{
  "model": "sound classifier",
  "dataset": "acted Russian speech (Dusha)",
  "train_examples": 26041,
  "gain_aug_db": 10,
  "time_shift_ms": 100,
  "n_mels": 64,
  "hop_length": 160,
  "input": "log_mel",
  "spec_augment": false,
  "win_length": 400,
  "targets": ["emotion"],
  "num_classes": 4,
  "arch": "ecapa_tdnn",
  "norm": "groupnorm",
  "activation": "celu",
  "weight_standardization": false,
  "depths": [18],
  "kernel_size": 5,
  "stem": "single",
  "widths": [192],
  "loss": "cross_entropy",
  "init": "torch_default",
  "optimizer": "muon",
  "muon_scale": "match_rms_adamw",
  "lr": 0.0017,
  "momentum": 0.95,
  "nesterov": true,
  "orthogonalizer": "polar_express",
  "adamw_lr_other_params": 0.001,
  "steps": 4400,
  "batch_size": 64,
  "epochs": 10.8,
  "lr_schedule": "linear",
  "final_lr_fraction": 0.05,
  "warmup_steps": 440,
  "weight_decay": 0.2,
  "adamw_weight_decay_other_params": 0
}
Rows from block 10 of a small sound classifier, named by matrix and row number. Each number is 128 + 24 x the weight over its row's rms, rounded and kept within 0 to 255. All counts start at 0.
After each channel's rows are labels from the 100 clips, of 14976, where the channel reaches its highest value: "top examples" is what is common among them. Only what is clearly more common there than usual is listed. The data: acted Russian speech (Dusha).
# c30: last pointwise conv (model.blocks.10.c3.0.weight, 192x192x1), inputs 0-95

c30.117 [133 120  95 108 123 144 135 134 118 106 110 116 119 168 128 129 129 110 108 125 148 102 144 119 160 168 130 111 155 112  66 130 126 124 130 139 147 128  79 102 158 123 140 117 127 146 123  92 120 166 135 138 141 152 123 141 126 174  95 152 116 162  97 124 164  97 146 115 124 145 128 131 115 111  92 118 141 133 157 103 142 140  86 148 104  69 152  82 134  71  99 129 106 132 101 141]
top examples: emotion: angry

c30.173 [131 134 144 109 106 169 136 104 131 131 115 150 110 109 100 139 100 106 122 140 135 130 140 121 130 117 122 126  97 116 116 116 115 125 141 100 121  98 149 132 150 183 142 160 177 105 111 122 145  84 155 130  93 110  87 159 138 156 159 129 147 157 133 116 139 121 195 131  80 174  99 137 114  96 119 132 173 133 155 119  94 154 168 110 103 149 117 116 133 131 134 103 153 136  89 116]
top examples: emotion: angry

c30.124 [146 119 107 130 100  96 105 147 125 162 121 123 127 153 145 120  75 135 176 109  88 145 108 108 132 120 140 132  71 154 143 128 156 152 171 136 145 176 149 118  97 149  89 160 160 133 143 129  93  88 118 151 137 129 133 166 130 124 135 113 119 115 136 169 134 132 120 109 158 151 113 155 115 118 137 114 164  96 210 142 146 153 140 116 120 169 155 179  98 136  99 145 147 115 119 140]
top examples: emotion: neutral

c30.158 [118  80 111  88 152 123 132 144 128 156 128  94 120 138 188 111 139 141 121 122 123  78 130 113 161 152 130 118 145 114 148 114 136 146 123 168 146 158 115 114 126 109 171 159 133 138 186 117  99 133 157 129  87 162  88 174 124 151 159 164 109 100 149 149 118  91 151 106 138 114 148 135 148 118  87 138 117 129 116  98 136 132  60 117 137 104 102  99 143 124 126 186 115 116 144 108]
top examples: emotion: angry

c30.100 [130 111 125 129 148 113 138 143 144 118 131 119 119 164 157 163 117 160 156 105 172  91 161 138 174 148 192 111 129 150 131 153 160 135 178 136 102 162 101 143 123 182 120 127 121  92 131  88  99 149 130 136 172 117 110 108 101  79 117 152 148 183 139 153 127 147 133 106 114 185 136 148  92 109  97 116 107 143  98 143 111 140 137 155 106 131 162 145 133 178  83 142 123 128 117 125]
top examples: emotion: angry

c30.17 [117 133 145 116 131 135 113 112 130 142 124 145  93  76 104 160 105 131  81 136 107 121  86 108 110  92 121 102 103 139 170 138  86 116 150 173 126  97 133 120 122 146 165  82 118 129 148 168 138 124 102 120 100 145 161 118 122 144 112 121  98 113 133 108 117 123 154 106 126 108 126 106 141 135  95  96 109 139 153 139 101  99 122 149 118 164 125 155 190 128 127 110 114 121 137 112]
top examples: emotion: angry

c30.148 [136 136 133 123  88  69 162 112 107 170 133 164 138 138 129 158 150 133 122 154 133 114 140 144 139 115 141 135 141 126 137 136 130 163 140 140 115 128 132 125 163 150 112  80 128 132  92 132 100 144 143 178 106 123 194 153 142 152 132 140 122 123 170 173 142 132 109 116 137  80  81 120 102 108 162 177 141 111  94 120 171 134 154 152  67  92 118 139 115 120 118 119 144 103 128 114]
top examples: emotion: neutral

c30.29 [143 116 111 129 120 156 139 138 154 126 120 128 133  88 128 117 148  95 130 109 159 117 149 124 132  71 142 135 140 137 128  79 106 147 152 142 135 128 124  82 138 144 191 115  97 169 109  91 112 122 153 159  94 133 117 122 114  86 124  83 100 129 112  68 170  96 122 153 143 107 101 112 118 130 149 120 189 116 124 108 149 176 120 159 145 143 158 119 130 117 138 140 185 110 144 122]
top examples: emotion: angry

c30.152 [144 122 134 106 118 175 112 163 120  77 125 123 116 143 107 114 154  90 145 122 150 141 105 116 128 112 149 125  89 102 125 150 121 137 111 132 116 125 122 157  89 110 147 176  97 112 144 125 129 138 129 106 150 131 111 102 108 106 131 124 148  82 130 106  99 131  87 158 109 150 107  86 153 141 170 166 149 148 135 110 137 143 116  89 172 152 134 140 153 151 138 149 168 197 121 127]
top examples: emotion: angry

c30.176 [131 125 135 154 111 123 120  80 156 148 107 129 115 126 168 144 129 125 160 154 155 111 132  88 127 132 104 138 167 107  68 102 114  90 170 130  93 122 159 117 102  96 167 133 134 142 157 105 133 138 186 148 135 115 141  90 146 170 155 167 119 109  94  81 147 128 117 119  99 130 150 107 155 139 159 134 146 121 138 131 126 137 194 105 165 120 133 103 113 112 118 146 123 149 127 153]
top examples: emotion: positive

c30.16 [144 153 175 107 191 153 106 155 123 117 166 160 152 101 161 142 169  86  57 111 112  85 101 153 124 151 149  97 110 131 118 105 106 187 145 121 120 100 122 135  90 180 114 136 101 150 143 134 119 121 114 100 147 149 105 138 125 122 123 121  83 159  84 146 121 124 114 111 126  96 143 115 124 103 139 144 135 149 116 159 103  78  85 128 144 164 121 129 122 129 106  94 115 160 121 104]
top examples: emotion: neutral

c30.53 [ 98 107 113 104 170  85  92 174 116 113 140  85 125 122 157 115 151 106 130 113  94 148 197 160 119 160 132 162 135 144 160 142 141 118 129 142 172 144 159 104 144 138  79 141 102 199 142 154 147 143 180 131 127 117 168 116  83 105 108 126 115 122 126 124  89 121 125 115 148 128 130 124 107  89 124 101 138 115  90 141 129 153 155  99 127 134 127 165 136  92 164 123 133 118 141  98]
top examples: emotion: positive

c30.52 [154  80 104 121 139 136 158  70 142 140 196 133 159 112 139 137 123  90 152 162 149 124 134 114 142  90 158 124 105 166 108 104 109  78 132 107 118 132 150 126 149  87 132 103 109 145 130 139 136 117 107  53 146 174  66 108 125 112 132 104 132 139 121 101 164 129 150 159 123 124 143 133  95 118 147 146  92 145 166 150  80 134 122 166 159 111 127 119 118 134 150 182 103 116 137 118]
top examples: emotion: neutral

c30.136 [142 112 134  83  97 124 112 122 146 130 133 125 120 131 128 146 130 148 134 121 119  97 176 140 140 108 116 143  94 142 149 141  53 151 140 133 133  93 105 145  95 177 134 113 155 120 131 144 114 105 120  81  88 126 175 153 108 133 143 200 127 130 115  97 118 115 121  91 133  97 108 112 153 134 105 113 165 124 128  91 138  95  91 104 141 167 134 117 125 198 169 106 132 142 161 103]
top examples: emotion: angry

c30.167 [168 120 110 119 117 115  92 148 156 149 149 129 153 121 119 123 134 116 129 134 163 142 137 121 129 119 137 134 111 102 125 158 132 136  99 158 135 164 116  90 133 162 152 145 101 131 163  81 133 158 141 135 158 106 110 106 170  92 102 158  88 148 124 123  86 123 122 118 150  92 140 153 123 107 122 150 107 101 143 115 158 102 175 135 117 146 144 128 174 149 102 145 119  96 148 152]
top examples: emotion: positive

c30.37 [138 133 101 124 154 139 136 110 162 166 118 167 123 103 106 111 101 148 160 148 118 150 123 166  88 129  97 128 153 109 134 129  90 119 150 136  99 120 109 175  93 143 132 141 158 128 145 113 131 130 136  92 151  85  97 104  94 110 114 102 141 135 102 150 147 162  91 114 128 127  97 134 147 194 143 106 121 107 189 121 142 152 142 123 104 109  99 146 184 140 135 201 154 128 179 144]
top examples: emotion: angry

c30.89 [177 116 129 138 135 122 133 193 129 106 118  86 164 143 151 121 150 115 162 123 127 118 133 169 129 118 129 109 195 152 110  85 111 102 171 124 126 131 126  94 134 176 141 118 145 100 124 159 110 101 125 106 162 113 161 125 132 136 134  79 138  97  64  99 103 162 186 102 155 129 128 162 121 131 111 115 170 144 169 151 152 124 122 165 109 145 116 128 145  87 110 153 148 127 149 149]
top examples: emotion: neutral

c30.160 [121 129  98 150 125 117 137 127  88  87 125 132 111 126 113 157 122 161  84 143 151 139 151 109 142 108 147 122 141  69 141 122 161 123 129 112 148 117 105 114 152 134 139 118 114 159 143 143 123 133 122 127 106 125 165 112 129 130 150 134  72 135 150  85 101 131 140 128 165  67 129 122 141 112 165 154 150 129 154 122 113  91 127 110 129 108 169 118  94  75  98 169 120  91 160 141]
top examples: emotion: angry

c30.35 [130 155 136 149 137 108 122 120  97  97 132 116 119 180 154 109 142 141 117 106 117 130 131 130 124 110 140  85 163 125 110 130 117  99  90 154 153 121 142 109 151 131 102  77 159 143 104  97  99 117 114 161 131 144 124  92 132 140 134 145 119  57 104 128 175  82 110  99  94  93 157  82 141 140 119 138 114 127 122  99 111  94 134  94 164 139 132 144 167 161 143 124 123 169 130 134]
top examples: emotion: positive

c30.62 [136 145 100 156 172  99 144 128 152 136 133  60 109 150 124  95 117 148 109 150 118 124 149 139 150 112 125 114 113 114 105 177 133 102 133 162 127 112 157 123 111 139 123 124  81 131 127 101 132 127  95 166 128 140 146 127  83 101 128 137 168 102 105 129 153 168 154 143 147 163 156 168 161  86 163 116 101 113 117  98 118 148 130 142 127 127 134 121 159 104 120 131 136 134 112 131]
top examples: emotion: angry

c30.174 [122 148 114 115 155  93 149 113 148 154  78 106 146 104 154 160 123 135 113  97 160  97 121  99 156 145  68 139 149 112 127  88 126 115 152  88 102 141 103 146 137 110 134 114 118 142 112 153 111 117 129 157 153 132 103 163 148 142 128 149 171 159 160 122 148 120 113 100 141 111 162 100 130 152 135 156 128 116 165 116 121 129 106 105 140 137 105 151 132  98 131 162 154 102 112 108]
top examples: emotion: positive

c30.19 [ 95 141 115 120 107 161  96 184 130 141 109  79 142 147 108 120 155 123 170  98 121 147  94 144 162 134  49 131 164  74 114  75 153 131 138 131 117 114 137 137 148 113 129 155 121  90 154 142 136 124 114 148 129 144 123 108 145 173 163 126 133 114 152  95 129 129 157 142 166 123 120 124  99 122 111  90 119 138 121 157 176  83 123  79 136 147 155 185 137 158 127  99  83  97 113  98]
top examples: emotion: neutral

c30.76 [114 159 112  99 127 110 112 141 140 138 129 121 141 124 107 162 151 144 105 105 137  91 172 130 162  84 167 143 115 122  95 147 160 189 165 114 146 109 141 103 173  89 125  97 114 135 150 113 140 129 140 151 115 134 121 110 110 117 106 152 130 106  92 121 111 122 145  92 114 180 128 110 185 107 185 105 122 153 138 108 140 141 102 108 151 138 116  96 124 121 152 122 143 102 118 133]
top examples: emotion: positive

c30.1 [113 146 155 117 129  89  72 113 116 168  76 127 110 123 156 110 112 121 160 116 154 151 155 168 110 107 119 147 133 151 141 128 160 148 173 114 140 145 125 137 139 134 125 124 159 144  91 105 118 139 147 168 117 112 144 114 130 154 102 179  87  72 155 169 167 126 102 120 141 111 135 124 161 125 149 105 123 126 116 141 142 175 181 101 133 165 106 157 131 130 116 136 111 159 140 151]
top examples: emotion: positive

c30.142 [128 124 156 122 116 171 137 114 127 150 148  96 141  64 113 124 128 160 151 110 101 125 144 164 151 176 188 121 120  96 109  69 125 119 155 126 126 143 151 155 190 134 115  89 105 170 141 171 122 169 159 136 110  91 168  91 111 131 127 149  96 104 114  98 127 142 122 139 168 136 112 147 134  96 127 144 182 101 131 114 107 148 131 127 133 113  72 118 122 123 102 114 131 120 123  91]
top examples: emotion: sad

c30.185 [138 135 103 120 120 115 125 120 149 121 164 117 136 116 136 110 113 128 151 115 144 179  94 142 128 130 122 126 156 112 123 171 125 138 132  76 139 113  81 175  97 101 136 129 130 186 129 107 115 125 128 145 166 123 132 117 145 130 150 103  98 111 124 110 171 109  97 123 136  97 139 138 106 140 118 100 153 121 160 132 172 151 176 117 111 132 101 131 110 163 149 109 137 137 128 184]
top examples: emotion: neutral

c30.56 [102 151 130 107 112 187 116  64 129 111 101 107 158  94 175 127 115 122 119 152 146 117 158 142 142 129 115 103 100 117 179 148 152 119 131 139 136 102 106 135 144 130 122 167 120 113 145 162 101 105 120 140 136 123 135 117 120 148 111 130 143 179  87 189  87  89 103 153 107 135  99  93 128 125 143 171 164 162 158 185 173 126  98 102 130  86 104 160 130 164  86 106 109  78 151 129]
top examples: emotion: sad

c30.86 [122 143  75 116 178 143 138 151 125 161  89 155 127 137 108 120  99 121 107 131 135  78 186 153 125 120  92 114 106 173 137  78  91 153 144 169 109 134 117 109 106 141 161 128  95  84 144 109 105 110 122 117 134 120 131 155 103 137 145 148 145 152  93 116 139 121 155 117 134 140 128 138 125 105  79 136 165 118 131 164  77 152 161 141 125  95 112 113  90 106  90 133 103 162 131 142]
top examples: emotion: angry

c30.12 [118 132 139  99 176 140 141 124 139 115 139  75 163 109 173 124 160 138 137 130 169 128 120 172 130 137 112  94 127 108 101 132 135 131 128 166 196  84 149 104 120 167 135 126 130  76  94 131 117 128 146  64 144 113 100 156 121 162 158 118 120 121 125 124 108 138 155  98 120 119 121  96  81 135  89 139 122 119 106 156 108 157 113  81 116 120 156 160 171 141  89 138 107 122 132 117]
top examples: emotion: positive

c30.11 [ 93 174  73 159 128 187  92  79 126 179 118 110 123 126 138 127 107 146  89  96 162 112 106 184 142 137 120 118  93 122 135 134 161 123  96 133 138 113 120 168 176 136 129 134 148 116  93 123 129 120 131 162 140 106 125 147 113 124 162 124 119 128 115 110 117 132 118 113 117 123 133 121 154 137 112 130 143 128 120 135 123 154 145 143 107 144  93 130  94 159 128 158 119 159 150 119]
top examples: emotion: sad

c30.159 [135 160 102 124 155 145 112 112 161 109 133 100 106 141 156 164  85 115 115  98 112  96  93 114 151 112 133 130  84 105 139 134 168 148 136 115 146 178 104 131 123  97 154 141 170 140 172  91 126 122 137 145 156 128 100 136 143 115 129  94 150 117 106 127 122 162 155  79 146 124 112 131 110 108 127 152 125 137 139 126 122  90 131 147 133 166 122 136  86 138 104 146 105 111 133 108]
top examples: emotion: angry

c30.184 [125 123 153  92 130 121  86 111 151 113 130 129  81 113 127 131  90 149 146 143 125 138 149 112 158 124 122 141 112 189 126 144 146 156 114 120 171 160 146 140 173 169 140 158 143 102 155 162 141 135 124 128  79 128 161 147 189  70 154 126 115 121 178 103 161 144 115  92 143  73 157 139 120 152 130 171 122 126  93 147 138 120  75 131 146 150 152 137 135 154 139 132 117 162 131 101]
top examples: emotion: angry

c30.77 [113 109  82  82 153 132 112  74 110 111 123 145 129 117 166 140 153 144 171 135 116 103 113 119 113  88 155 111 132  81 112 105 190 103 139 128 167 130 114 162 122  97 132 150 169 125 115  81 100 132 125 124 117 168 136 156 136 129 136 128  93 108  97 110 144  95  90 170 110 129 124  82 131 113 150 149 129 150 154 124 139 101 113  84 131 116 207 132 107 111 120 147 157 161 147 121]
top examples: emotion: neutral

c30.22 [121 126  84 142 131 134 170 112 160 127 105 141 148 149 111 113 108 101 118 140 140 171  78 109 106  91 136 140  98 147 116 120  82 117 120 134 157 139 122 121 113  97 137 117 150 167 130 153 173 157 125 137 143 152 149 114 166 123 103 142 165 133 116 141 173  96 151  74 165 121 119 153 121 160 111 123 151  88 149 108 139 138  79 117 171 109 114 118 138 156 137 123 109 157 129 139]
top examples: emotion: angry

c30.146 [131 133 172 110 123 134 117 109  97 115 126 135 157 149  95  91 172 141 133 152 133 130 128 137 121 114 113 129 133 110 116 148 170 167  89 114  72 124 133  91 154  97 125 107 120 139 127 159 131 108  89  99 118 144 111 122 128 166 130 132 169 124 130 159 135 147 203 116 135 119 126 119 123 132 128 134 112 161 128 150 162 140 144 132 163 159  95 123 139 173 147 117  98 130  99 167]
top examples: emotion: angry

c30.69 [135 108  93  96  95 177 143 152 181 122 136 113  97 151 128  98 148 113 137  94 134 100 143 152 143 106 115 123 115 129 113 134 126  88 149 142 120 168  87 122 117 128 127 101 110 130 148 118 152 141  91 111 156 132 129 161 122 119 161 118 110 138  83 119 159 139 123 139 157  80 136 108  95 102 145 155 147  96  96 129 152 101 119 144 134 102 161 139 119 142 134 136 128 103 156 113]
top examples: emotion: neutral

c30.139 [113 153 148 135 134 103 133 165 148 153 136 141 123 137 128 113 115 139 133 117 142 127 165 101 120 140 161 115  94 127 132 116 131 120 133 110 121 125 139 122 117  87 118 155 141 155 120 114 126 123 145 112 137 119  99 164 120 143 127 137 135  91 112 184 111 125 170 102 125 149 146 175 123 110 132 128 127 119 129 160  89 167  88  96 111 168 116 112 105 124 117 110 151 135 126 166]
top examples: emotion: neutral

c30.151 [149 145 199 174 169 102 155 178 136 154 148 151 142 120 136 152 129 135  95 153 153 138 150 144 137 161 150 169 141 123  83  97 162 151 138 133 118 136 108 166 131 126 157 127 108 163 118 115 134 138 119 116 190 148 142 117 127 147 136 143 141 165  87 154 129 128 115 119 117 139 141 142 132 112 128 143 138 108 131  97 115 102 147 161 147 109 118 120 127 154 126  91 153  92 126 101]
top examples: emotion: positive

c30.21 [137 125  98 120 105  98 147 117 114 121 139  95 115 102 112 109 134  89 109 152 125 157 176 122 162 127 112 117 104 127 117 107  79 137 146 146 146 139  95 131 147 135 141 126 155 126 110 147 105 154  93 152 186 108 153  79 137 130 115  93 140 111 128 127 122 114 172 153 131 133 119 115 144 150 161 172 159 123 164 116 128 153 140 128 133 119 123  90 154 145 129 118 106 163  95 165]
top examples: emotion: angry

c30.162 [149 116 117 156 141 116 134 105 136 115  95 157  90 161 122 123 123 136 114 172 133 128 129 101 123 151 118  92  85 115 122  43 157 117 112 144 141  96 131 110  95 174 156 128 141  95 112 125  95 141 115 146  95 126 126 167 156 126 165 136 124 121 136 161 125 112 154 100  95 135 111 141 177 117 132 131  82 150 158 185  71 159 158 112 145 109 116 132  87 144 131 140 126 151 124 126]
top examples: emotion: angry

c30.171 [142 123  99 126 122  88 110  95 138 157  96 154  99 114  95 102 153 159 156 104 145 149 108 138 153  97 141 164  97 113 119 119 130 113 140 135 114 137 158 119 166 131 106 119 113 173 148 209 133 150 125 200 146 146  88 140 115 102 137 119 150  94 198  91 124 130 109 146 125 139 149 128 119  81  93 133 131  85 113 133 137 106  90 133 121  85 136 170 198 173 123 157 159 153 146 121]
top examples: emotion: angry

c30.95 [136 160 116  81 124 138 129 144 166 133 110 170 119 100 152 107 148 118 129 146 138 161 120  93 116 154 128 143 105 155 142 125 127 151 178 117 148 154  90  86  76 151 116 107 150  94 131 102 137 133 134 169 184 124 201 189 139 125 167 135 134 107  98 111 134 135 187 124 154 179 107 171 103 106 130 153 111 116 132 126 145 159 108 153  86 124 102 138 112 138 100 141 120 147 125 152]
top examples: emotion: neutral

c30.67 [124 133 141 132 153 108 157 149 101 127 119 126 146 138 133 116 109 174 112 116  80  97 136  88 120 142 149 146 117 123 117 182 171 149 133 114 169 142 122 168 110 141 140 118 150 119 134 140 119 134 167 151 103 139 125 138  75 135 151 147 145 124 144 130 133 121 107 147 139  68 112  83 107 177 129 139  83 159 159 146 124  98 104 157 137  96 117 124 139 103 114 107 137 133 110 101]
top examples: emotion: neutral

c30.96 [129 151  87 138 157 123 119 110 165  98  88 127  88 125 126 155  94 114 104 133 164 127 143 171 157 133 192 146 116 178 149  92 110  95 137  92 143 128 121 109 153 146 114 153 151  86 102 139 157 127 110 154 128 123 151 178 168 137 140 112 129 149 142  89 146 148 125 138 126  94 114  85 116 158 119 153 113  84 139  98 113  93 114 145 115 136 128 132 110 145 149 105 118 143 138 110]
top examples: emotion: angry

c30.131 [144 151 141 100 154 143 167 117 107 149 148 147 123 131 144 138 174 131 120  97 151 141  97 141 163 144 157 145 127  88 164 141 116  87  92 132 135 127 136 184 114 180 124  98 134 159 162 103 137 130 112 146 145 155 126 102 122 122 119 143 130 137 146  89  91 127 160 132  51 184 100 110 141 141 148 106 140 141 147 129 102 125 122 136 117 100 106 141 102 183 123 141 146 122 128 140]
top examples: emotion: neutral

c30.48 [108 146 103 112 126  69  77 162 149 169 135  78 115 121 152 124 122 128 133 108 153 106 165 132 101 120 119 131 130 146  67 199 114 111 137 168 117 135 135 103 179 134  95 161 138 129 153 159 140 132 128 151 152 112 119 112 105 165 125 123 137 113  93 138 132 153 168 173 122 123 150 117 118 108 147 147 133 100 124 148 134 147 137 104 156 103 117 130 117 147 109 130 129 118  95 136]
top examples: emotion: angry

c30.183 [154 167 172 196 101 102 105  81 133 116 105  94 150 148 126  98 100 124 160 149 117 130 140  79 126 135 142 114 141 165  93 148 187 128 162 128 126 162 119  84 135  84 133 156 183 125 116 122 116  82 170 125 133 104 127 106 151 203 129 118 154 141 112 151 122 135 118  91 117 102 150 160 155 134 152  91 132  64 137 126 120 111 113 149 119 140 101 124 142 122 104 122 110 115 125  84]
top examples: emotion: positive

c30.179 [127 142 111 175 163 107 107 136 134 117 134 115 133 122 140 147 104 106 156 127 125 112  93 122 123 130 119 118 104  95 128 120 139 101 137 147 160 131 115 152 132 148 112 111 130 116 132  98 130 166 119 135 106  89 142 160 122  74  85 114  98 108 100 126 120 128  89 185 124 125 109 137 136 192 160 155 134 150  81  88 117 107 132  88 105 143 170 170 151 155 139 199 160 138 141 135]
top examples: emotion: neutral

c30.129 [168 169 174 173 167  96 178 187 151 114 112 132 115 116 116 156 118 129 118 152 116 150  97 158 173 148 119 149 140 134 115 145 112 153 113 158 121 137 161 173 125 145 173 130 119 101 154 109 121 110 115 115 128 156 119  85 154 105 116 129 137 150 127 183 114 145  80 144 100 107 130 114 143  98 156 118 125 116 154 108 144 174 120 130 134 122 125 124  91 106 143 140 111 142 124  98]
top examples: emotion: neutral

c30.106 [ 81 132 133  70 152 113 161 120 118 110 103 121 122 151 126 120 117 154 150 136 143 109 131  92 158 126 174 155 102 113 141 109 157 123 117 134 164 145 120 165 165 156 156 156 140  71 113 124 121 122 129 135 162 128  76 132 186 163 128 154 116 103 134 114 104 110  80 150  93 121 123 153 138 126 153 146 111 133 106 147 157 129 114 149 132  98 123  95 147 167 106 148 121 111  82 151]
top examples: emotion: positive

c30.182 [160 111 160 105 107 163 110 143  90 157 134 107 144 155 122 132 147 128 128 124 121 110 121 155 163 116 128 108 185 143 118  49 107 134 115 140 101 118 136 130 178 133 138 116 151  91 126 161  96 117 108 102 124 146  88 114 124 103 121  67 144 152 141 180 148 125 138 161  81 143 126 148 136 104 131 152 155 118 122 144  79 142 156 142 154 118 121 155 121 103 154 120 108 129 139 126]
top examples: emotion: sad

c30.38 [101 141  84 128 128 121 157  98 163 159 149 137 140 136 117  87 146 134 119 134 155 121 159 147 137  78  85 128 130 145 129 126  82 134 167 112 118 123 126 155 133 169 163 133 164 111 120 156 126 182 119 130 146 117 147 109 140 175 171  97 132 121 143 134 144 131 152 122 131 157  83 109 156 122 123 137 113 148 143 114 108 143 155 161 116 150 114  95  83 150 114 109 127  79  92 110]
top examples: emotion: angry

c30.54 [133 176 145 156 125 143 125 130 112 119 135 120 117 100 168 109 135 116 155 150 130 138 150 124 139 137 135 112 103 147 124 120 104 109 136  74 139 146 127 145 134 125 107 115 121 123  77 137  94 173 188 118 104 137  89 125 127 156 151 101 134 102 135 181  91 130  76 116 130 121 127 132 142 160 151 149 138 166  97 152 116 145 133 109 127 137 124 149 132 138 103 125  99  84 122 121]
top examples: emotion: positive

c30.164 [122  92 188 164 138 100 120 104 118  80 136  83  93 121 141 109 145 134 139 179 114 104 101 132 113 137 103 167 122 121 110 108  93 132 176 125 106 172 112 142 159 140 155 118 141  91 146 147 104 129 129 157 167 106  90 139 186 118  87 106 115 159 159 124 114 137 172 116  96 112 128 123 118  85 120 152 159 123 124 118 175  86 142 129 121  91 142 137 123 136 148 109 128 127 132 125]
top examples: emotion: positive

c30.189 [114 128 112 186 130 106 111 123 101 115 157 160 105 138 143 111 150 131 130 139 118 113 146  62 138 155 147 116 116 149 124 158 133  83 141 141  42 142 155 122 108 166 137  98 114  84 128 191 135 107 103 114 147 122 144 123 126 143 162 134 125 110 113 105 116  90 120 150 150 128 149 118 115 145 146 134 175 115 161 115 158 118 122 161 150 115 136 143 157 164 139 114 147  94 112 120]
top examples: emotion: positive

c30.3 [137 110 123 119  97 136 143  94 115 134 127  78 144 124 175 121 127 104 132  76 105 139 121 138 139 137 142  95 209  85 116 155 154 117 155 114 124  93 127 137 138 135 107 124 113 112 139  78 131  94 133 140 145 119  91 161 103 138 159 139  92 119 134 102 141 145 112 147 121 130 140 100 146 147 120 111 136 112 100  92 138 130 116 101 154 158 107 141 166 149 124 148 139 170 144 162]
top examples: emotion: positive

c30.64 [124 134 140 140 150 144 152 163 110 143 162 130 151 143 129  97 153  92 122 104 119 180 177  95 135 138 121 129 110 136 162  98  89 157 141  99 118 124 150 102 131 141 130 158 137 127  85 134 156 123 127 148 134 152 207 113  94 133 126 119  69 141 131 141 161 112  95  93 142 116 127 124 113 112 113 151 171 124 149 140 150 167  97  93 108 144 151 132 152 133 152 112 125 138  94 153]
top examples: emotion: neutral

c30.71 [113 152 128 113 141 176 109 115 156 157 111 112 110  75 179  88 130 112 170 113 127 162 133 143 135 148 126  99 138 178 116 111 134 167 101 126 138 168 137 121 109 121 130 146 129 167 115 147 119 120 133 105 118 186 173 116  64 144 114 140 128 114 105 135 136 161 138 125 146 147 118 127 135 178 150 155 124 106 162 118 148 151 135 104 116 134 124  82 136 115 118 105 101  72 128 132]
top examples: emotion: neutral