Weights of a small sound classifier.
Model: 2.2M parameters, log mel input, arch ecapa_tdnn, norm groupnorm, activation celu, depths [18].
Training: muon at rate 0.0017, batches of 64.
Rows from block 3 of a small sound classifier, named by matrix and row number. Each number is 128 + 32 x the weight over its row's rms, rounded and kept within 0 to 255. All counts start at 0. Numbers have three digits each. After the name is the row's rms in percent of the matrix's.
After each channel's rows are labels from the 100 clips, of 14976, where the channel reaches its highest value: "responds to" is what is common among them; "loudest band" is the band of the loudest frequency at the time of the peak. Only what is clearly more common there than usual is listed. The data: acted Russian speech (Dusha). In brackets: how many of the 100, against the usual share in percent.
# c30: last pointwise conv (model.blocks.3.c3.0.weight, 192x192x1), inputs 0-191

c30.2 108:138140171121133124127124135135144167096153140131086174152113093078164188124069123110088192127129103101132107145174151094172132173149041095124093122092189121161122159157128159105147158092106167118108119138167132130109121116104192118107118110098134128214153139169085147168161107192171133124100142127097142117113107103172123121131073106103136159147137159087140143125104093174110093035152090086151087121070119095145118160137115083101208102032092101100127055151150081107138098103135145123188127070155075129146125147153071166075147148097125159144109132144118139089071148136142104114
responds to: emotion: angry (46 vs 18.8)
loudest band: 4000 to 8000 Hz (45 vs 7.8)

c30.175 100:136164102117126195184106149165156107083144118165158100102160101190121059102105107146136093068114129183180141031093069126143120136090137102113078122115120137157186091142139113149095142173132083054123128143110107085171104163085159113122090130170137131095201121136149094176125069159144079121110162184143078135123166136087119158173142152138125138145165132115129172106134141157114119131110121073133116100132142131102120081179127052162128077157103118161123134125149145064135091193161162142178097162127171109163134102161157085140150131086149126096165128111185136142165058167096148119
responds to: emotion: positive (60 vs 18.6)
loudest band: 250 to 500 Hz (51 vs 19.6); 500 to 1000 Hz (35 vs 8.8)

c30.78 099:152125183191138136138113173140093110146075110104151146121155143242160160101147205141204134113107144156112096185070135116107142183151137127039137153142161179110115131125112117123094080164139151142190104128094157084105082126150092186085106089144107144141136090146132122147093163133120106119146107112122130105166143076076120153124205179162183099102159137136134151106101099196119159139167122111149083099185121123146127130179115159103119124104129121158155147149140127093123112162138071094106171076120100177088148091151070143105118165074177154150098108081089086155092098122120110113
responds to: emotion: positive (62 vs 18.6)
loudest band: 250 to 500 Hz (73 vs 19.6)

c30.68 100:127090155128156119143061160094109105117114111105127112166158151185126117118113124138184150155118111187154144085135140089154116151125111140103173130206139166141187171141110139067139147184162105162091090137134113160141100122161068116111083122116086201092144112114108184144049066082138176077165155142155165148136143148176127143101096151167153167098138124161094148133122152148162113125108157172139122075096121104124126147133033098138066171095098087064107121158110108139175121128128137070104126145162117138136165144082142097105103076195103135126130155168145171176112100077174141199
responds to: emotion: positive (55 vs 18.6)
loudest band: 250 to 500 Hz (70 vs 19.6)

c30.100 097:101101032132148088076149110134152088119094128130105162104136122134082179186148126125095131139100107116122117128084090204126156123167064138090149135135195068194132103147157080168137149135139115115145175102083147107093120154167086112130127110094192128123134127099040173122134107158156144154112139177149066115063102080108103180112120155145137102192105187185102169112152157137154139158121133128182116063160126157186124172098117095083143165097137132142106074126175112115091084121146112147118115178175159148077142157156132147184124166152124100131087084089116130107126105166125121089
responds to: emotion: angry (60 vs 18.8)
loudest band: 4000 to 8000 Hz (26 vs 7.8)

c30.44 104:113103143125159163140098147150108138155161144152123135125111127162139102176118173178052140131148120121168098176100131167088124153145167171156150175153095128115079085099122101134125129162162174184068147130105109196132133045111103152128110111157122169150109084092100112131120114157191129150138144139130130100149092067123144088122179091128151094139104153175095159151094086130160175108181106157156170131154184068137150177125144067203139085119124117112162169105114083159128199102153193128056115104153178135149133088165086163115093070112105098099081143197147144139097131092097171123
responds to: emotion: neutral (60 vs 35.6)
loudest band: 4000 to 8000 Hz (59 vs 7.8)

c30.83 095:137170159110112133108144135117079159174103150208108106139166163128145127119103166118138109104088105156123171105111087160158137067074119144115152087129095124110169110111074098230070105191138195178155128129132154125175077162105042088155129073127121146135116069113140118157138089095097102164153110078143148167140134115097124127101189150167135130079133100115171096156055155061130117084126107128153120160172145105128133059155108103132119142066175157107121117081179115107140100137132155150133120092172106147157109140185151169092136126108089131089157170148174200121131121137171108144
responds to: emotion: positive (39 vs 18.6)
loudest band: 250 to 500 Hz (51 vs 19.6)

c30.34 105:129215109172180141143117124125127129105118151124118101121129126081115157123051149125177129156112176124127112102083100160159177130103129063161119125095063115080104109121075088170135167067079127079125173153124117082091169091137137151083103114112146060103113148161120130072119212119165126087175183095120150104122111101139166125130125094117151099123135100151079102119094170149130117133142119120126133102124104136117147193164074129171124139096104121092101100140154106085193105115171137161116140125191155130119113158153229094108147170119161153125148193144085139235154087099126127119
responds to: emotion: positive (42 vs 18.6)
loudest band: 250 to 500 Hz (65 vs 19.6)